A small masked image model, trained from scratch.
Model: 32-pixel images, arch vit, activation relu, patch size [8, 8], layers 14, width 128.
Training: soap at rate 0.0022, 24800 steps, batches of 128.
Rows from block 3 of a small masked image model, named by matrix and row number. Rows with one number belong to one neuron. Each number is 128 + 24 x the weight over its row's rms, rounded and kept within 0 to 255. All counts start at 0. Numbers have three digits each.
After each neuron's rows are labels from the 100 images, of 14976, where the neuron reaches its highest value: "responds to" is what is common among them; "patch colour" is the nearest of a few named colours to the mean colour under the peak. Only what is clearly more common there than usual is listed. The data: retinal OCT scans (Kermany 2017). In brackets: how many of the 100.
# fc1: MLP up (model.blocks.3.mlp.fc1.weight, 256x128), inputs 0-127
# fc2: MLP down (model.blocks.3.mlp.fc2.weight, 128x256, transposed), outputs 0-127

fc1.246:132115136137085121145115112138121165106154115154168121159122155126143151186189141113179119135116127136135141104131177100116110123115093125110168114083145099144120102140122118133153089150089102137148133129148122131120093070087157146136138148127059145111142108124065137132168116114124132113159123144143168122104100156147163101137145129143160125122090134137116126114120108154099156118108
fc2.246:130140113102129104122141082140164084100119143141120149118127114154105074145120139128122149128139142100104106173158127091111161099147092131129099131168121124150149125140099123120100126140124102137134135112161180103132111115147107089139119110150128124170091126135136138155144170135143150155152172103087161095150146107109161105137112126115162105183165137127101118178155151089179107140150
responds to: finding: diabetic macular edema (31)
patch colour: grey (61)

fc1.78:110144169124117159117163144117117115141108171086145116102158106184141122109120114135110106138171145109110159160143095108126160113147194115146136122083062103094076118116107157098147100125121164096095125178159113132129091138144110132104142134129145156149137124147132108149145111127155150114140133078111136099132133124131121106152137088100130131108102121109151126105118148180138145126104
fc2.78:139118095103134090150139146142155145122154104115087094160124140114130101175157094155111084141136128171119126121155095107126117149136165129153123118152127144179143153129116154119142147108156151179094115128131109128156103127121137120104152147119130124118155128121100124088153110116121089094097082116134092128167183107092105160155145099137145108107162154091109128129079121162116171146150
responds to: finding: diabetic macular edema (41)
patch colour: grey (61)

fc1.53:139142103125144131107124138137051134149162112110117134145182099141118135137161108131124166120129126116122135141129123145142122092144123098099083155162186117166152172124103173075130103115143132092129105140158173130135143137106147162153126149122077125111120143165173146137138117092118100126141125137104109141158129125113130101152106126072100099108128099144140112081146122107108088112132
fc2.53:091165170145129132134130125127148173134128149121132135180143164125111138134085123127141135128077078122105120084145161133153139105144126070129155114128136101086167103102130112141141111106137107119108173086116148118133122110180140138131115128121091095114109094148077129093137144179159139129174133132100081123108137142132120134127134146141168133160148127143183114102126119145105123090139
responds to: finding: diabetic macular edema (64)
patch colour: grey (75)

fc1.29:122153148118117100141124096174125099140145122143141130111106123154182083188118119115114127104166118161104143104162132139109165114137121111108163132082097142154143096137122147141123161146112133135142114142145113128154134126113156146156147063158085099168147129128139149137108113167123142119153139128134116125091101137135139181103086123089123119125163123161134112097168078144110175131155
fc2.29:144093166135151134112141109093116159153111154129087140138087110129113132144126149136153124132114155130108108144113143158124140145170141137122092122133119110124117105108123132126152159103096066142139127058150134149121120131165116102133167191129122124112121175122102074081138141104141127116134110111114126084137145183098128100138098136167137119099116095157161163137085135133140088155124
responds to: finding: choroidal neovascularization (80)
patch colour: grey (78)

fc1.11:117119163109160127153089117093139168160132117161178117126102133151100134134105112120135132144160136123108164137124136128170172113102106141157121107105109145136102145147164105085145089122120115136111174094112161123149146073135157080157143119142089091119127114143078127128133126125150133107154095151146118131130125135116106178140176097095116144158125106143156087127131111112186131149141
fc2.11:107131146147133122078135088093159154088150146135090113141133108156121143128111144092146180194156127143119135100090126114159127114122103132090144109175100145094178158138130112139133115100149166129136133134119113137134138100129116161143151112129178126108115127114131095127178141169126150172113129077154170160145108154109084092141133131151140146144121152154133132089146132130111158123116
responds to: finding: diabetic macular edema (47)
patch colour: grey (90)

fc1.69:104181118122147092129129116130082126127170118146110140098113130079115154111130114093130131106102113146116133119159108180117174119089135139098083146128105085143145133156120107108141105159139133115139079130126125140112120135127088123134149141143120094131136129137175144176129127158107163130161114069160133081112110111123119158095173149105113141143113151126067133122121117123081108090146
fc2.69:078079132158125111137135118107172150102133183135114123103137148152068117159112117130136168139136127151125123127076131113152131119138150095133148102195095140113161137114127146138147136126136124168104145144148102087125108094121167126092155087085129142110122145127075154128096092126172113152090170146113109131133119151085144103136167124106130163141121123124127112106141117112146143132107
responds to: finding: diabetic macular edema (36)
patch colour: grey (94)

fc1.99:129152168140163159156161108080113122152128132168111169121105118112118160106098129129124170136096133135103128154114133137106147096113122145150149145101127137142160141152131138092121103154162178135113124168127117125152161134124130099148108152101098155120154121122130090146155109158132089095141151102102130040122101157158142158111112113119083133105132115174120080132109112130137090129109
fc2.99:128149146141145125120146138176083138112128148103123129169130111194119111133187165135076116158115137094123091108120110151110145145125127142149129164102118144131126125137156096128108154046131143115127108089126135149144090131163139130125143094116150116124132117141117171135104135120106169149117144138097138130157126164098122146092168115124195116154148144163148142115153133121147123108175
responds to: finding: choroidal neovascularization (84)
patch colour: grey (86)

fc1.220:102183123151098116136099139119108117111164128156144143165087147175153161110143120128131127089110104142157114148148103163142122095146133095153123129142153087095091108140116164132149125114190127110123134147132134119200129121139136124105138131110083117103138138107121123133150149168119150120106165142131123159132084127103105107143132116107116086140154108094091111126107093185165102145151
fc2.220:153100140101127107136126094166128143094102139153101165106154134115143148109101106127094146110077123119122135106133120093090123111111082158085139152142197125131170132142149112154166145144123127158135058116121155134122153105102165123157166156112150143137156096136105130123100123131118125173145089126143115121122139083167160143166132127141162135101116127118131116157157166113134107137096
responds to: finding: diabetic macular edema (36)
patch colour: grey (54)

fc1.66:143104142149124179147090090136093148126137119174138090184114099110106133123169154090119110132117119113130159108115129138132095125114133096123147131130161105181112140105136120124107134099092142147155114111143108096147134152108111121136125172126144138158167110159148137183126134145134133127132166113152172127141128104131159113105132185113099154096165117127157085131131144125151072114076
fc2.66:138153115098133078162125122153131073125140131146178107122102128102119150117127099157139113155089119092113087140130108100113136101132107169133145113103126098121153173147156128115136119130102131169098124149145132134089071136154162116160170124099111060143089109151075146101118104126145116131128144133116175107122143120141143131135127130183125086143136115161122138133159119132129144162100
responds to: finding: diabetic macular edema (32)
patch colour: grey (74)

fc1.240:101118140104130142098091144126136124097157114160157173133106059086124133138149101089120156135135146088105141120126149131145139111139087124147131113093107137079115135115149132159108128147070111110100149130138138127131117135127127183159074154153125146082133094165103128118101108108122153135132133138157112103150108118140118160149137113113109112164084111135143063148158144164146103104125
fc2.240:129096134116116144072158126114162107140121103106160145163102114129164136131137095097121131148140120125153133104115155132128115113159184155092144150141154130162130163097131102089148137124130109096147140067119151153108128162087126131114148129139178137197116120130081132167141142088097155121120151127111104114112124114118128141141146078093157167126124144117138177108099103155133127130159
responds to: finding: choroidal neovascularization (60)
patch colour: grey (59)

fc1.115:140100142134122123126109115167109134105161124148134118134166125178144144135116100114131106133180157109070165141114132140145098121099126104117143139123117121143130116125120129153116107144152110065151148126109117128089157122107163156175087128133118141168098132120156158146075116106127120167140098126150139160121094128169166114129113148122130134108107133130133102132169116089163100106044
fc2.115:127139188119130153165122107136127094123159110124078146109124137167098094149149130146101145151129191119082105153132131151146117124137093108113094121128125129132118099136098125127104073132119094088121128164123124137133090139110140129137130125118139117140093126114130108129102132081114165175121128143150148135118054148133124081157137153141099137147118159145112123094113160111114134161059
responds to: finding: diabetic macular edema (48)
patch colour: grey (53); white (26)

fc1.85:137082159140125134121140132139133163108139135095166149120138142084128147099138119138091121116116127141116118139145129090140123143134150088108131145111110109140118169090127141138152089145130127023105106110142134147149106163149135132155114145106079129133095118112143119136107132148107128121056068064129092130120115107131110118147144122106115148147168147105146153165141144112150159142141
fc2.85:140121083122132110131143124123137116161113134141118126172153116130151105168151129115162156132156089143135162113121097140114102130153102152125143124141135150103132086142128105141120137108117135064069164149164140136133164121119120113118139104134159113130156151182123110117138155154170137129103058087083109098100127131127135137117160114166114083150116089141083122082147131096155115117148
responds to: finding: diabetic macular edema (34)
patch colour: grey (64)

fc1.224:137128142089136156123155134091122121139176105143109107124146113126128154156162079130161113112133130152144145131105091108119130131138091131120089114099142158152143123123153137100171143103140094156094128126119125182116155056128132135158096180153101112136135137174115169151171118153124123113142100125117115135084102137093137114178143105150134111137139144118119092136155110079088105143112
fc2.224:119156106157156111143160127116117148104106148118166112126133062132111145091135145118105137105143154107180088147152132106157144114117129182138144151097160142124109121119128127071112095150137098117167098102124092123098118089127133123123144130074134128138106109143141125149136125073148164154158122132146153144108109110184130140129151210149124121116145123112134130153143113126129151086142
responds to: finding: diabetic macular edema (29)
patch colour: white (32)

fc1.68:139107141119128116093106146113101180175118144082177147060118117105107094139161114140142152105130116115155126114126127110150141096184084162151112111105125123153146165142123111143107106128131136135160105155115093164124096136098146122140137133144094078116144141155154131141129154142122142111120149124132147150075180102179128136112119123102118112148163121131092142148111118155156174129149
fc2.68:128171147113135145156112102153118137140103122196104154160121129156088115124159133157129124130159128124106130139168148134117139129132124104137110112159111099129108130114113131131168127097150148156112122082156155094156147175160145176137142120127128186155181101160097117147121117135093139156139140127086117092151094143090142133122128193147111127104095092144144106138140144117110108151090
responds to: finding: choroidal neovascularization (61)
patch colour: grey (92)

fc1.50:162098137094157099127146111157195092150107122067096102120159113130138126158079127132159132137156145099118110092119140120126094130139126127128120116129114172090063107117161131139150111141155128136093148134133145155155138141142121086134119124167115120145136143130130111085135177138074119142138097126144146139146134095113115141120160125158121163144093124114141143163123068115152137086138
fc2.50:140147091098144078181124154122142139167151114148134138107119113134097115135133147174157124175087140132108087125113132115114121124122134123070165100122121098117141143108095095127155122148132114131133156109125146153114140118143133112072130135139118114157146113109121080093161127155107083188116142090121128094155089082123105144121089119158153100134137152145127122165117155112080144125145
responds to: finding: diabetic macular edema (34)
patch colour: grey (80)

fc1.241:134110150108150127132174120124148129123106149090137125145123108158138172116101144129181187126103139163108079119100122127157108097133134116158115117108130096131132118152094165130094097142156143131105155102107109162122153132111124111130113124100126133155101162089151070138135112155129159111126126121063113107118165073101166108143164155116145134119130075122125100107116109164129137097146
fc2.241:130088147126114127132148160097145138092179098148163127099148164105139117145160130151114143122132111132141131139111113144142135129134142102122093101105151144111137114092128129154109177191098072148093150158086127099153061130129135113144110131114125130133117094124123111157114159089091110126174102133168091145098105102098122130111125123187140137110127158105078133139120121106100121130142
responds to: finding: diabetic macular edema (32)
patch colour: white (59)

fc1.90:129157124123098117147134112139157151128083131159086121165089116134151134146142160121141166122180126136107112121153170127142126124116157106137131097169069148116133070141150135133135160142126102102110099100159135100148152140169141102112097120165108125148165122125166193088132140156104142113136103108133152117170166122128125145154141130112125117109152094132137169102082145136117112112094
fc2.90:136133170129116150170142133117110140131117148115100139122124105157100068092110126123138125140129161145126103109145161105115171124101178094208118142120115127134104118133115113078114130099122143137103130132124128141144114145150089115120112125152080155152157064128167142137121131102096113126144141090131138097156110163121102111151170156070106142145149111116134124108122171171138135149113
responds to: finding: choroidal neovascularization (71)
patch colour: grey (57)

fc1.13:137151181154115104142154104136122114089179138130141145142138145147139124151100170099141130170141198114058135128141113132124084099108123141153096143113095106146112155146115117087123128147149124098164137150143127088118132129149124152108093153136141135171097127081157139130149148122138135128144120129130160157124113108072137110154137153093119111143119129131143109115116113064156092149153
fc2.13:175120151125153097161163122100122111173113095128144106107127109121094148151162132191142116110150101123153119141141132074158160137135151115170128130173079128169127127112154112114111156097150116100095143121153143109176149118115136124143073112128107103123146157140135115092084141123144161144113113144129128186121116123090079136115103148095112105131115128139101127140112133165095120141122
responds to: finding: diabetic macular edema (40)
patch colour: grey (53)

fc1.235:125150137167115112156158131103114192138132133122120104110140099102112114115157141130138161147115147098089194173118097109086125149099138137126148073108077101167127154097156127134146139105115119130154097131157108150162117125133171157124083158111136130134114130143116139138156112151115146135069093132133166095134146124103186105125117171115122112131129115161119138106149154149104132132121
fc2.235:105166095097112123093123142112125131186173117124148090088101114164146116124106121116148097100147141126121096100126156148174102114129145135130089138140141184124131127106106107151140116137115159093128169121082137158108147144137089107089133134147127150114148131067153134137118178104101093100125152072110131152087117071140107142121126116146141129142151144089133104139110128120121126111138
responds to: finding: choroidal neovascularization (82)
patch colour: grey (66)

fc1.28:117150145170085141133164108114126120142111142111102164107167135148152103126092140103109124153170146121128138141142146139131142105118198150115132131081165093121144130137125074175136091079116133116166140115134135134135110142118158198118144126088088125171152120106138134125148099146115138158117167098132144119075110069120135114117132085115160111131117142124131130160122118136130141148115
fc2.28:168129165115120131104092153077114134101137144131103119086126165110105142145142158176148152112103132147110152132128123109117147111122132135134071139113107125128142129093139121121087197161136155163073116136111148088133127152148120098144167124121144154108154133158117119139156131134128123147123096088085120151155096148088110133108122214127118139128124134104098127103127135123127160155097
responds to: finding: diabetic macular edema (45)
patch colour: grey (77)

fc1.159:134143137135130159103099079134170130199119141133133092138149123102135135162128127132115133138124140132130119159091091129131113109143113184125161142119130121146155124125150126146145103094153135111153161086153114127115107145129145157119103154118077139154124142151125130172106121114120147080094143134106131153150101050146132091111163134112122156124157109140114157180083174131101098114133
fc2.159:144119110109115094098110128063120160129141149169128157090088131114154178110133101143112185149138115100159134139128139134168139140105157142112115125127145169138182127167083076118110098135108129144114102128128121129124181166108089150142137143138118156104131121120115118124114143127105086148132127073179145148136144115148115155138126151155165152118120125115116132134151113108114184118102
responds to: finding: diabetic macular edema (50)
patch colour: grey (64)

fc1.247:085211168110136126122126147122092164117135131113163142176149093092141139123113125109139151131116133151116155166146115101114107123114097117098126116094164122068152146120110118129116122143140141130156139110166137122112128143109126133121107123166149109113160169119118132136116143138105146167124164119129135056110130155138090125093178140118137118132151109160113104119123082150071108152137
fc2.247:095106139117110145118107128112124131085137098134109083119134168142166126158118125130117096125120111139129144071115113129146107137107138121140111089124133136116163146097151146125100109101128143102158183108144136145160098098152160133119095079116115135124115146134166121090142160114135126162101156162102214175125164151126104103141086122181127096127128145110131121133165099112150147142130
responds to: finding: diabetic macular edema (29)
patch colour: grey (91)

fc1.8:139166136151102179070139088138066116100143118152180128123122139114133121131171142130098146195158147171137088129159105140101123141124135117153158118092144121125145143102157120166158123119092097144154153129115118152159163135165141125101095148114062139165138137088136128116115111096119127136137158133152087119137148124118126154117134103148112121128106126145112083132120138142109104137145
fc2.8:166120069136101092178112147140138099163148092124115107106125089123124168150137138131111107114119116138164191110166139148132144121144152120109123132109110157125139151160089132081148126179158151113146096116136151120116174111108111167107156151142146106071147096129124085127122087137088115118171111079134146150123129145127133094139138120120105138134141109140100140147116167136125135149102
responds to: finding: choroidal neovascularization (64); finding: diabetic macular edema (33)
patch colour: grey (89)

fc1.136:177104156094141120115101086089116200132149131130129109099136124143120163094142139112140141172124134130095143145153113097155121103116137094098184141100111127150139145145086117117163112123152097142100183132160128186159133125130125123123131114142105126146124114174109104153139128115123146124151122101145132105082132153173148135133095107100150110133087121156123126154149114083156117159147
fc2.136:128143133099132111139116122139168110172134076120135093127137115122134170128158142118126113087142107131116106118129095136119103101139131148108149137120121149094123121167121125127092145157102115115161179121090153116118116138178085142136088148096146125088138154111167109123072099140105085083095178137134154077137129091097128176112153163141113163097146129123117121119120141121152152124150
responds to: finding: diabetic macular edema (51)
patch colour: grey (61)

fc1.199:105158147153135138104123158160110157185174132137177135098128102088135127108113114103153115074132126127151147112141121145120159137164106136151124164106114186172164123118137153121094141102130113103127083160128109122174147123126111124126140152105135156124104137126174134151122170134117160123133154120089119120082110142111111125136161178147102104097134116137091129163165126114168109139154
fc2.199:136120138130182102157123081135138094123119119155112139176090147145120099140108193137196154090108118104124109185120187138127096132171077148056151097147166151119130114120094125137117104121135104150111143097120136133126149149131135121143106138122116145129144132135082136099146125127081144110127114125157143093147132116127135131133095150113149131131157162125109109109113100133104123113117
responds to: finding: choroidal neovascularization (79)
patch colour: grey (99)

fc1.111:132106107170142105100152103164128108130132149098138149122135135112121136123145145143118108168158113139133126174086129148134108130131120144147091074133131120076075128164140077158108145132120146146137075135091201104121142139147153131129099127092117129157161116121138146108132126150130146133121102142081144125114144123094107146140116109156116146163115086166105167067096134166140121131127
fc2.111:106123169146148120120120131151151061166102163162155132158134113124103112102128112143079145147073160159105098117116131114133080168142142161094122142134136158172130124092139134139091105144109137160110127117096104140101146105129127165172130101123171122125106115118176126148124104129134140124096106132091149133154124134136093126114110122132099132168153163144142100164164138120146092134086
responds to: finding: choroidal neovascularization (71)
patch colour: grey (79)

fc1.238:082138151108169155125121136119119132133136136081116146121174129113125116110086081185161126123158171133091117176149145119107131123127120101153131114118110155109102152113093124100140164082174125083131147147172134151141127093140099128165157124130145172121137120128095099117144104092142161129139155126123151090126130148131180115116113144105094143148121141143117105111136093191135150127127
fc2.238:111131128092138110120134173144136111124107133116116117142068079110140133168189114131077140127105112109131144113100154111115124169136106091080104156118115114112152112126109145138134111133119123138136112105159151097140118120150116129103134160148136137096225135179149103108146150130122112172129148151147107106144181115124130127158145139156136117097102111155111144167115114165103134138148
responds to: finding: diabetic macular edema (56)
patch colour: grey (53)

fc1.15:131129118147142111135122103135155117152131118130199157126149179122136140109139138106107092165103125151137100145118173121147126149170122168125091107141127147142112113114169171105095124097158125134115103107127152149107132151163159123151108102094121168128128117118161125149122167136161155093130110146075144129139143115111106168105116093083081106159139109120154078141111125138126087167111
fc2.15:149161141120137118123129113143100126144117154115161136184090161131097106105173133158094100166148107124120124156120146133176106113147144134144108094139147170115091144111164074128147111128150136123130167120123140115156122093098091114143127143137144152138142140111135100087118152119134143138083151103149176083162177114154156133111077136087107139127149157089106147115106112118106105108123
responds to: finding: choroidal neovascularization (75)
patch colour: grey (61)

fc1.38:111135170133127130142198125144079106098127170112123086119162122137170106131150146125100105145122171124108170124123099152165154124167137108111099116090132099118105111115097121126169138123121121098112114109163155137161112115090130128112074127124134139147125114149118158099142153134101123132124127120091153087118123178139158085144120151074110118133131095091111131112080146150130131109099
fc2.38:137102101120137121148117140126155107111150088122145150153127122114136150132134069123118148156107078136134111118151129142156112170102139112140149111167088143114109156155144183155131130126105136153104102149119137167127176109133127110117144142165107140153152138108113125103151136169131124144134087097126120110138174083098080114139119100164117079088135096099161131123205134134149125110141
responds to: finding: diabetic macular edema (68)
patch colour: grey (69)

fc1.251:141070150112142129173151130140122123101108091121108123172136146088096133170111164124129127117096124127102135093151111118124119140146157116129114151114124153139121124117152098153118097134098104141079091109122113084196157147140157115123167151135092185132137179115118098109092117141111150166152148144137118125139163120116136128113115111152151124103063080135136140142104134121151158135149
fc2.251:112106152158125097145105103149137155083120114136144135155105165097134104160119119161108089149089106112104113123117102064107114104140090102130130097139135113130152110166150125142089139124091093139125102075139065090124105175144125132126129109135111138160149153158142142086159100149114098106168113147113133131104134144136096148088130145096102108136138164117119108111108133151150158152145
responds to: finding: diabetic macular edema (48)
patch colour: grey (64)

fc1.226:090111131112119121102156132169103089141183136108124185114122166101146137157116115115104100099104120160114127126092138117110157104136137196139110111129117151138156116103159126165133119140149107131139078107146138144158109121136136109159146156152154115120119130092127135133150118149131175119137147099155181161110137117097127120137099090116079148159082098128092111103127162144144106149093
fc2.226:107126113125089086131130113081142123117140134119088180124104096123113149171133170146152174098117111124130131114150098166110116155135152133128149140117102104167158135165092094113119087124091159159135102133132149095104117101124116104108123133075120099118120094133173130116136110146117126134174134096109179131126126107087097096146148093117096146158140140140100131093148112120115156142085
responds to: finding: diabetic macular edema (47)
patch colour: grey (78)

fc1.32:125152129139138094084131119095125151154137142095147137127170146104131142108194174158141155142127126114134157111135122159127126138133138162142116100153160125156140136120120160131098158137118086121136106099149131171134121122136114111126108159107116080121132095130125136133122095086132125086101158121106144123146125099099112121133093105109109142121114053123084125172108160150205153097131
fc2.32:133133142126103122168108122132087112143115155132128174123121115169128147125116150088126128126094175110132079187146115174128127117152179139122149172110124130122158141117120070135135145127153110108158131123101160116118163149087091131116125109134145098136144104096146170137099089091145122135136089131123138158128134104120094127133134103113093182128147141144107153132106165093121081160097
responds to: finding: choroidal neovascularization (64)
patch colour: grey (57)

fc1.107:123132107173102124110133119086099149123174116126123119087186145174167115139108129082143120128158147075139145171154108142129155121121097115123118124109133123122090145129132154132101084131114176068133133141118112160087146152136111145123156132131159135173100153145150133121120142082130147120114119143141130131096101132135173111151130130136146129131088144163110112090156138152173082133093
fc2.107:103167176143144147138128094090118125136137140140111162130111162152142101133119106131103144130135154111068136191144117100103161145136179153148126125103108118129114076146146142133111093121140123112130102094120157153131107110135083104128121170107122115163082090117127146108135179135156122150116120111141128150133117113161156111137124165150159142136138127119123165121154144182122132187082
responds to: finding: diabetic macular edema (48)
patch colour: grey (66)

fc1.103:116134151123123156134110108124107166134144114126158120156085125131147136184108098136117147128119140152085128103141128162108121114117157130158127128092129139140114150136136145139188139126125079128120172110130111112200113087082155159129135162147140142140169131116072132135149144153118130118138164121074137126167111102133162101127129178104110068108149102110143104117135152103099135114151
fc2.103:130127138142132138108107113171142064129123150107075149128103084153152078145120150144162106144135166159116107146120132136084133139133089144135130114140087087142114147170116109114103117137162135119075106124145102123132155149183149114134143117155153179151143135110118072140136110130091139109163117125086129148091137130084134101171142122130126130131129136140115113129133124148183088113138
responds to: finding: diabetic macular edema (48)
patch colour: grey (65)

fc1.156:190133160123161101142136104122119110120080129100123134121140034114123105144149148128104113139118118133156106141153137119121150140130118208090147086079123138117142102125127110179142081111114121154113152112133114092155130093151119138137131141127142117104139140160103144110089148155114138164124124127138163121131097079110118163121136111169162132148143122125099137152098140135099106133116
fc2.156:187160112145083150123079136106111112120174151135124138126095193151146131118122107140119144133112154167093145162099113127128127086116115053152117148133148128109100141154123130082071145127135119094157125122083126157118126149123113105124092096129111142126123123105142106129143107074146118088111111137142124138128136181141122144109100152101098127136149140133147112119144116119177106104108
responds to: finding: choroidal neovascularization (63)
patch colour: grey (71)

fc1.101:115142112102163091147121141158176148139151101133124101135112085110134073115142166110136095148124126105109152122155113118112112087103081150098131118128133133120092133102122126112120134096137144121142102105151093172110155082166101155124140136122086161116142129123100136138103117122134141095159113135114196108077100129126166131119153136111122146163161100148121116176136099165139138159092
fc2.101:104122184164126141096111081134168097130114151123126136146130118153150138099125147098113107153108141130115098110107131101084151106149128130149120162149123154136152175098072113139109106097123110143112153104110121090121151152122144160180124118129172117126171114163104107129127111114113088180136111135093129161153108113117129130151149109117170151130089163112158156135129135094131109095176
responds to: finding: diabetic macular edema (43)
patch colour: grey (74)

fc1.209:136141138149157105121134111127137140138132159144141122167176124121103147114173128074112139161092120120127152147184094135120164126169110148147119102148064094152118148141115118096173154119150126134103128128109113139137095154151126147106163097120105113128144149145121116118083090074152152101100147126104137121118141128108117094111134149079074139127133081133109112140108152174133130086128
fc2.209:128166152113169091156085092164150126129191138143128103161146164145113157134150101096125137146101154119100124130128097126101102145160104117117161104164122132120143106155071119166113088124143184111143145142071119117125104129141131085168148132110128093081096118128136170106146115128126142143080113150129141148127123094120114159123159148123129127110116106119116114165125130102098128156147
responds to: finding: choroidal neovascularization (82)
patch colour: grey (83)

fc1.219:153119101125117127114124146134089155166112141151130108135121151143169132126101121086173153171161127110097123148101137147086156116134124100128114172139140100132113170127140147137121120113143098110113153121116075156095124169135074143147113138126105138137102148116095117136134142133149129181143137111121133133115125065141134099143122198058126097103112111156141124146147138096155158121163
fc2.219:133130136112137136104159159151117152099146075140154151126148177115118102101094162106177108107108138100114144098131144134114122118150140151114146160090187132154180138138107128095157141126128100149133130120139122104153143122115171141106140091090152124119138121160071117135126108115129139114152113117124136094126098153048132127135108106144147119118161173115167142129097120101103165138094
responds to: finding: diabetic macular edema (30)
patch colour: grey (92)

fc1.181:130132138147122162154111116103126110136161130112157142111167146116118112142134120150111124108105161156082110123148117107111123103132094092077170117101118111133127121112137141118156130108140126128104096090101103096125112133108172116143138100109164118111092119176134126079120141115132148159220201143159156127137133135115156158117139119134118141128106131137100201127146145111149137141151
fc2.181:134143103123150089115121128145131114108083121154133132168123132147134110129135130106173163146160079146190133115112127144123113114150129158172086127117179164097140122128144130124108127163103156142075130163112100135113131101134123119079116109147087153153167144114100152126137116127159109103221157117133143130094123143121135106105122109147127092139150120135132106102102118149118106084118
responds to: finding: diabetic macular edema (35)
patch colour: grey (91)

fc1.253:149107136146145134120074139157090147192102177155137099098160101099176129134105141122114104150098101161092122141162097130111138097102127129108127142121115127121104146161120140106151091149133170132097134140146140122132145129150155087108123130137130130128124158121123132104118115114157144129129115120120139102103200162103136139098122083095105160101147123159166108133091121116088077117158
fc2.253:105095197137115107136135161113169106100145142140115101100134161166123103109149151159102146149160135070106082175133145120131129104089143143126106108123126178148155143105116134157164113108130148118126083123133122117105135161145123130131167110127104134174149145138152133119145114103146118133118092115107137132101064111133093169123116143110125138109119140156105102125123118138177182110099
responds to: finding: choroidal neovascularization (81)
patch colour: grey (82)

fc1.110:139120155125163099152168101143086112137123140145119126183105129109170145117099119074094146102153120166128101138129146146141159153117127112146131134116129162152167087127134116125110107166097125175128166114106126107152114161076141107179089142157135155151145125150125132101145184140127159183107146149139137157103133107121134086130134143133127116070155127148115125091141123118108129121111
fc2.110:087155111126138130111141109127148147153139143100105112113116142119147081125116104109086169122165159155132094141107114121159166083122138108141119129123147134159146099085120097113138068119092084093162141157148079113131142130133127128140138127171125114107161145162120131135120157152087145143149144120132157109144101100157138124104130129191134091163078092133119117144153120168131153153103
responds to: finding: choroidal neovascularization (64)
patch colour: grey (67)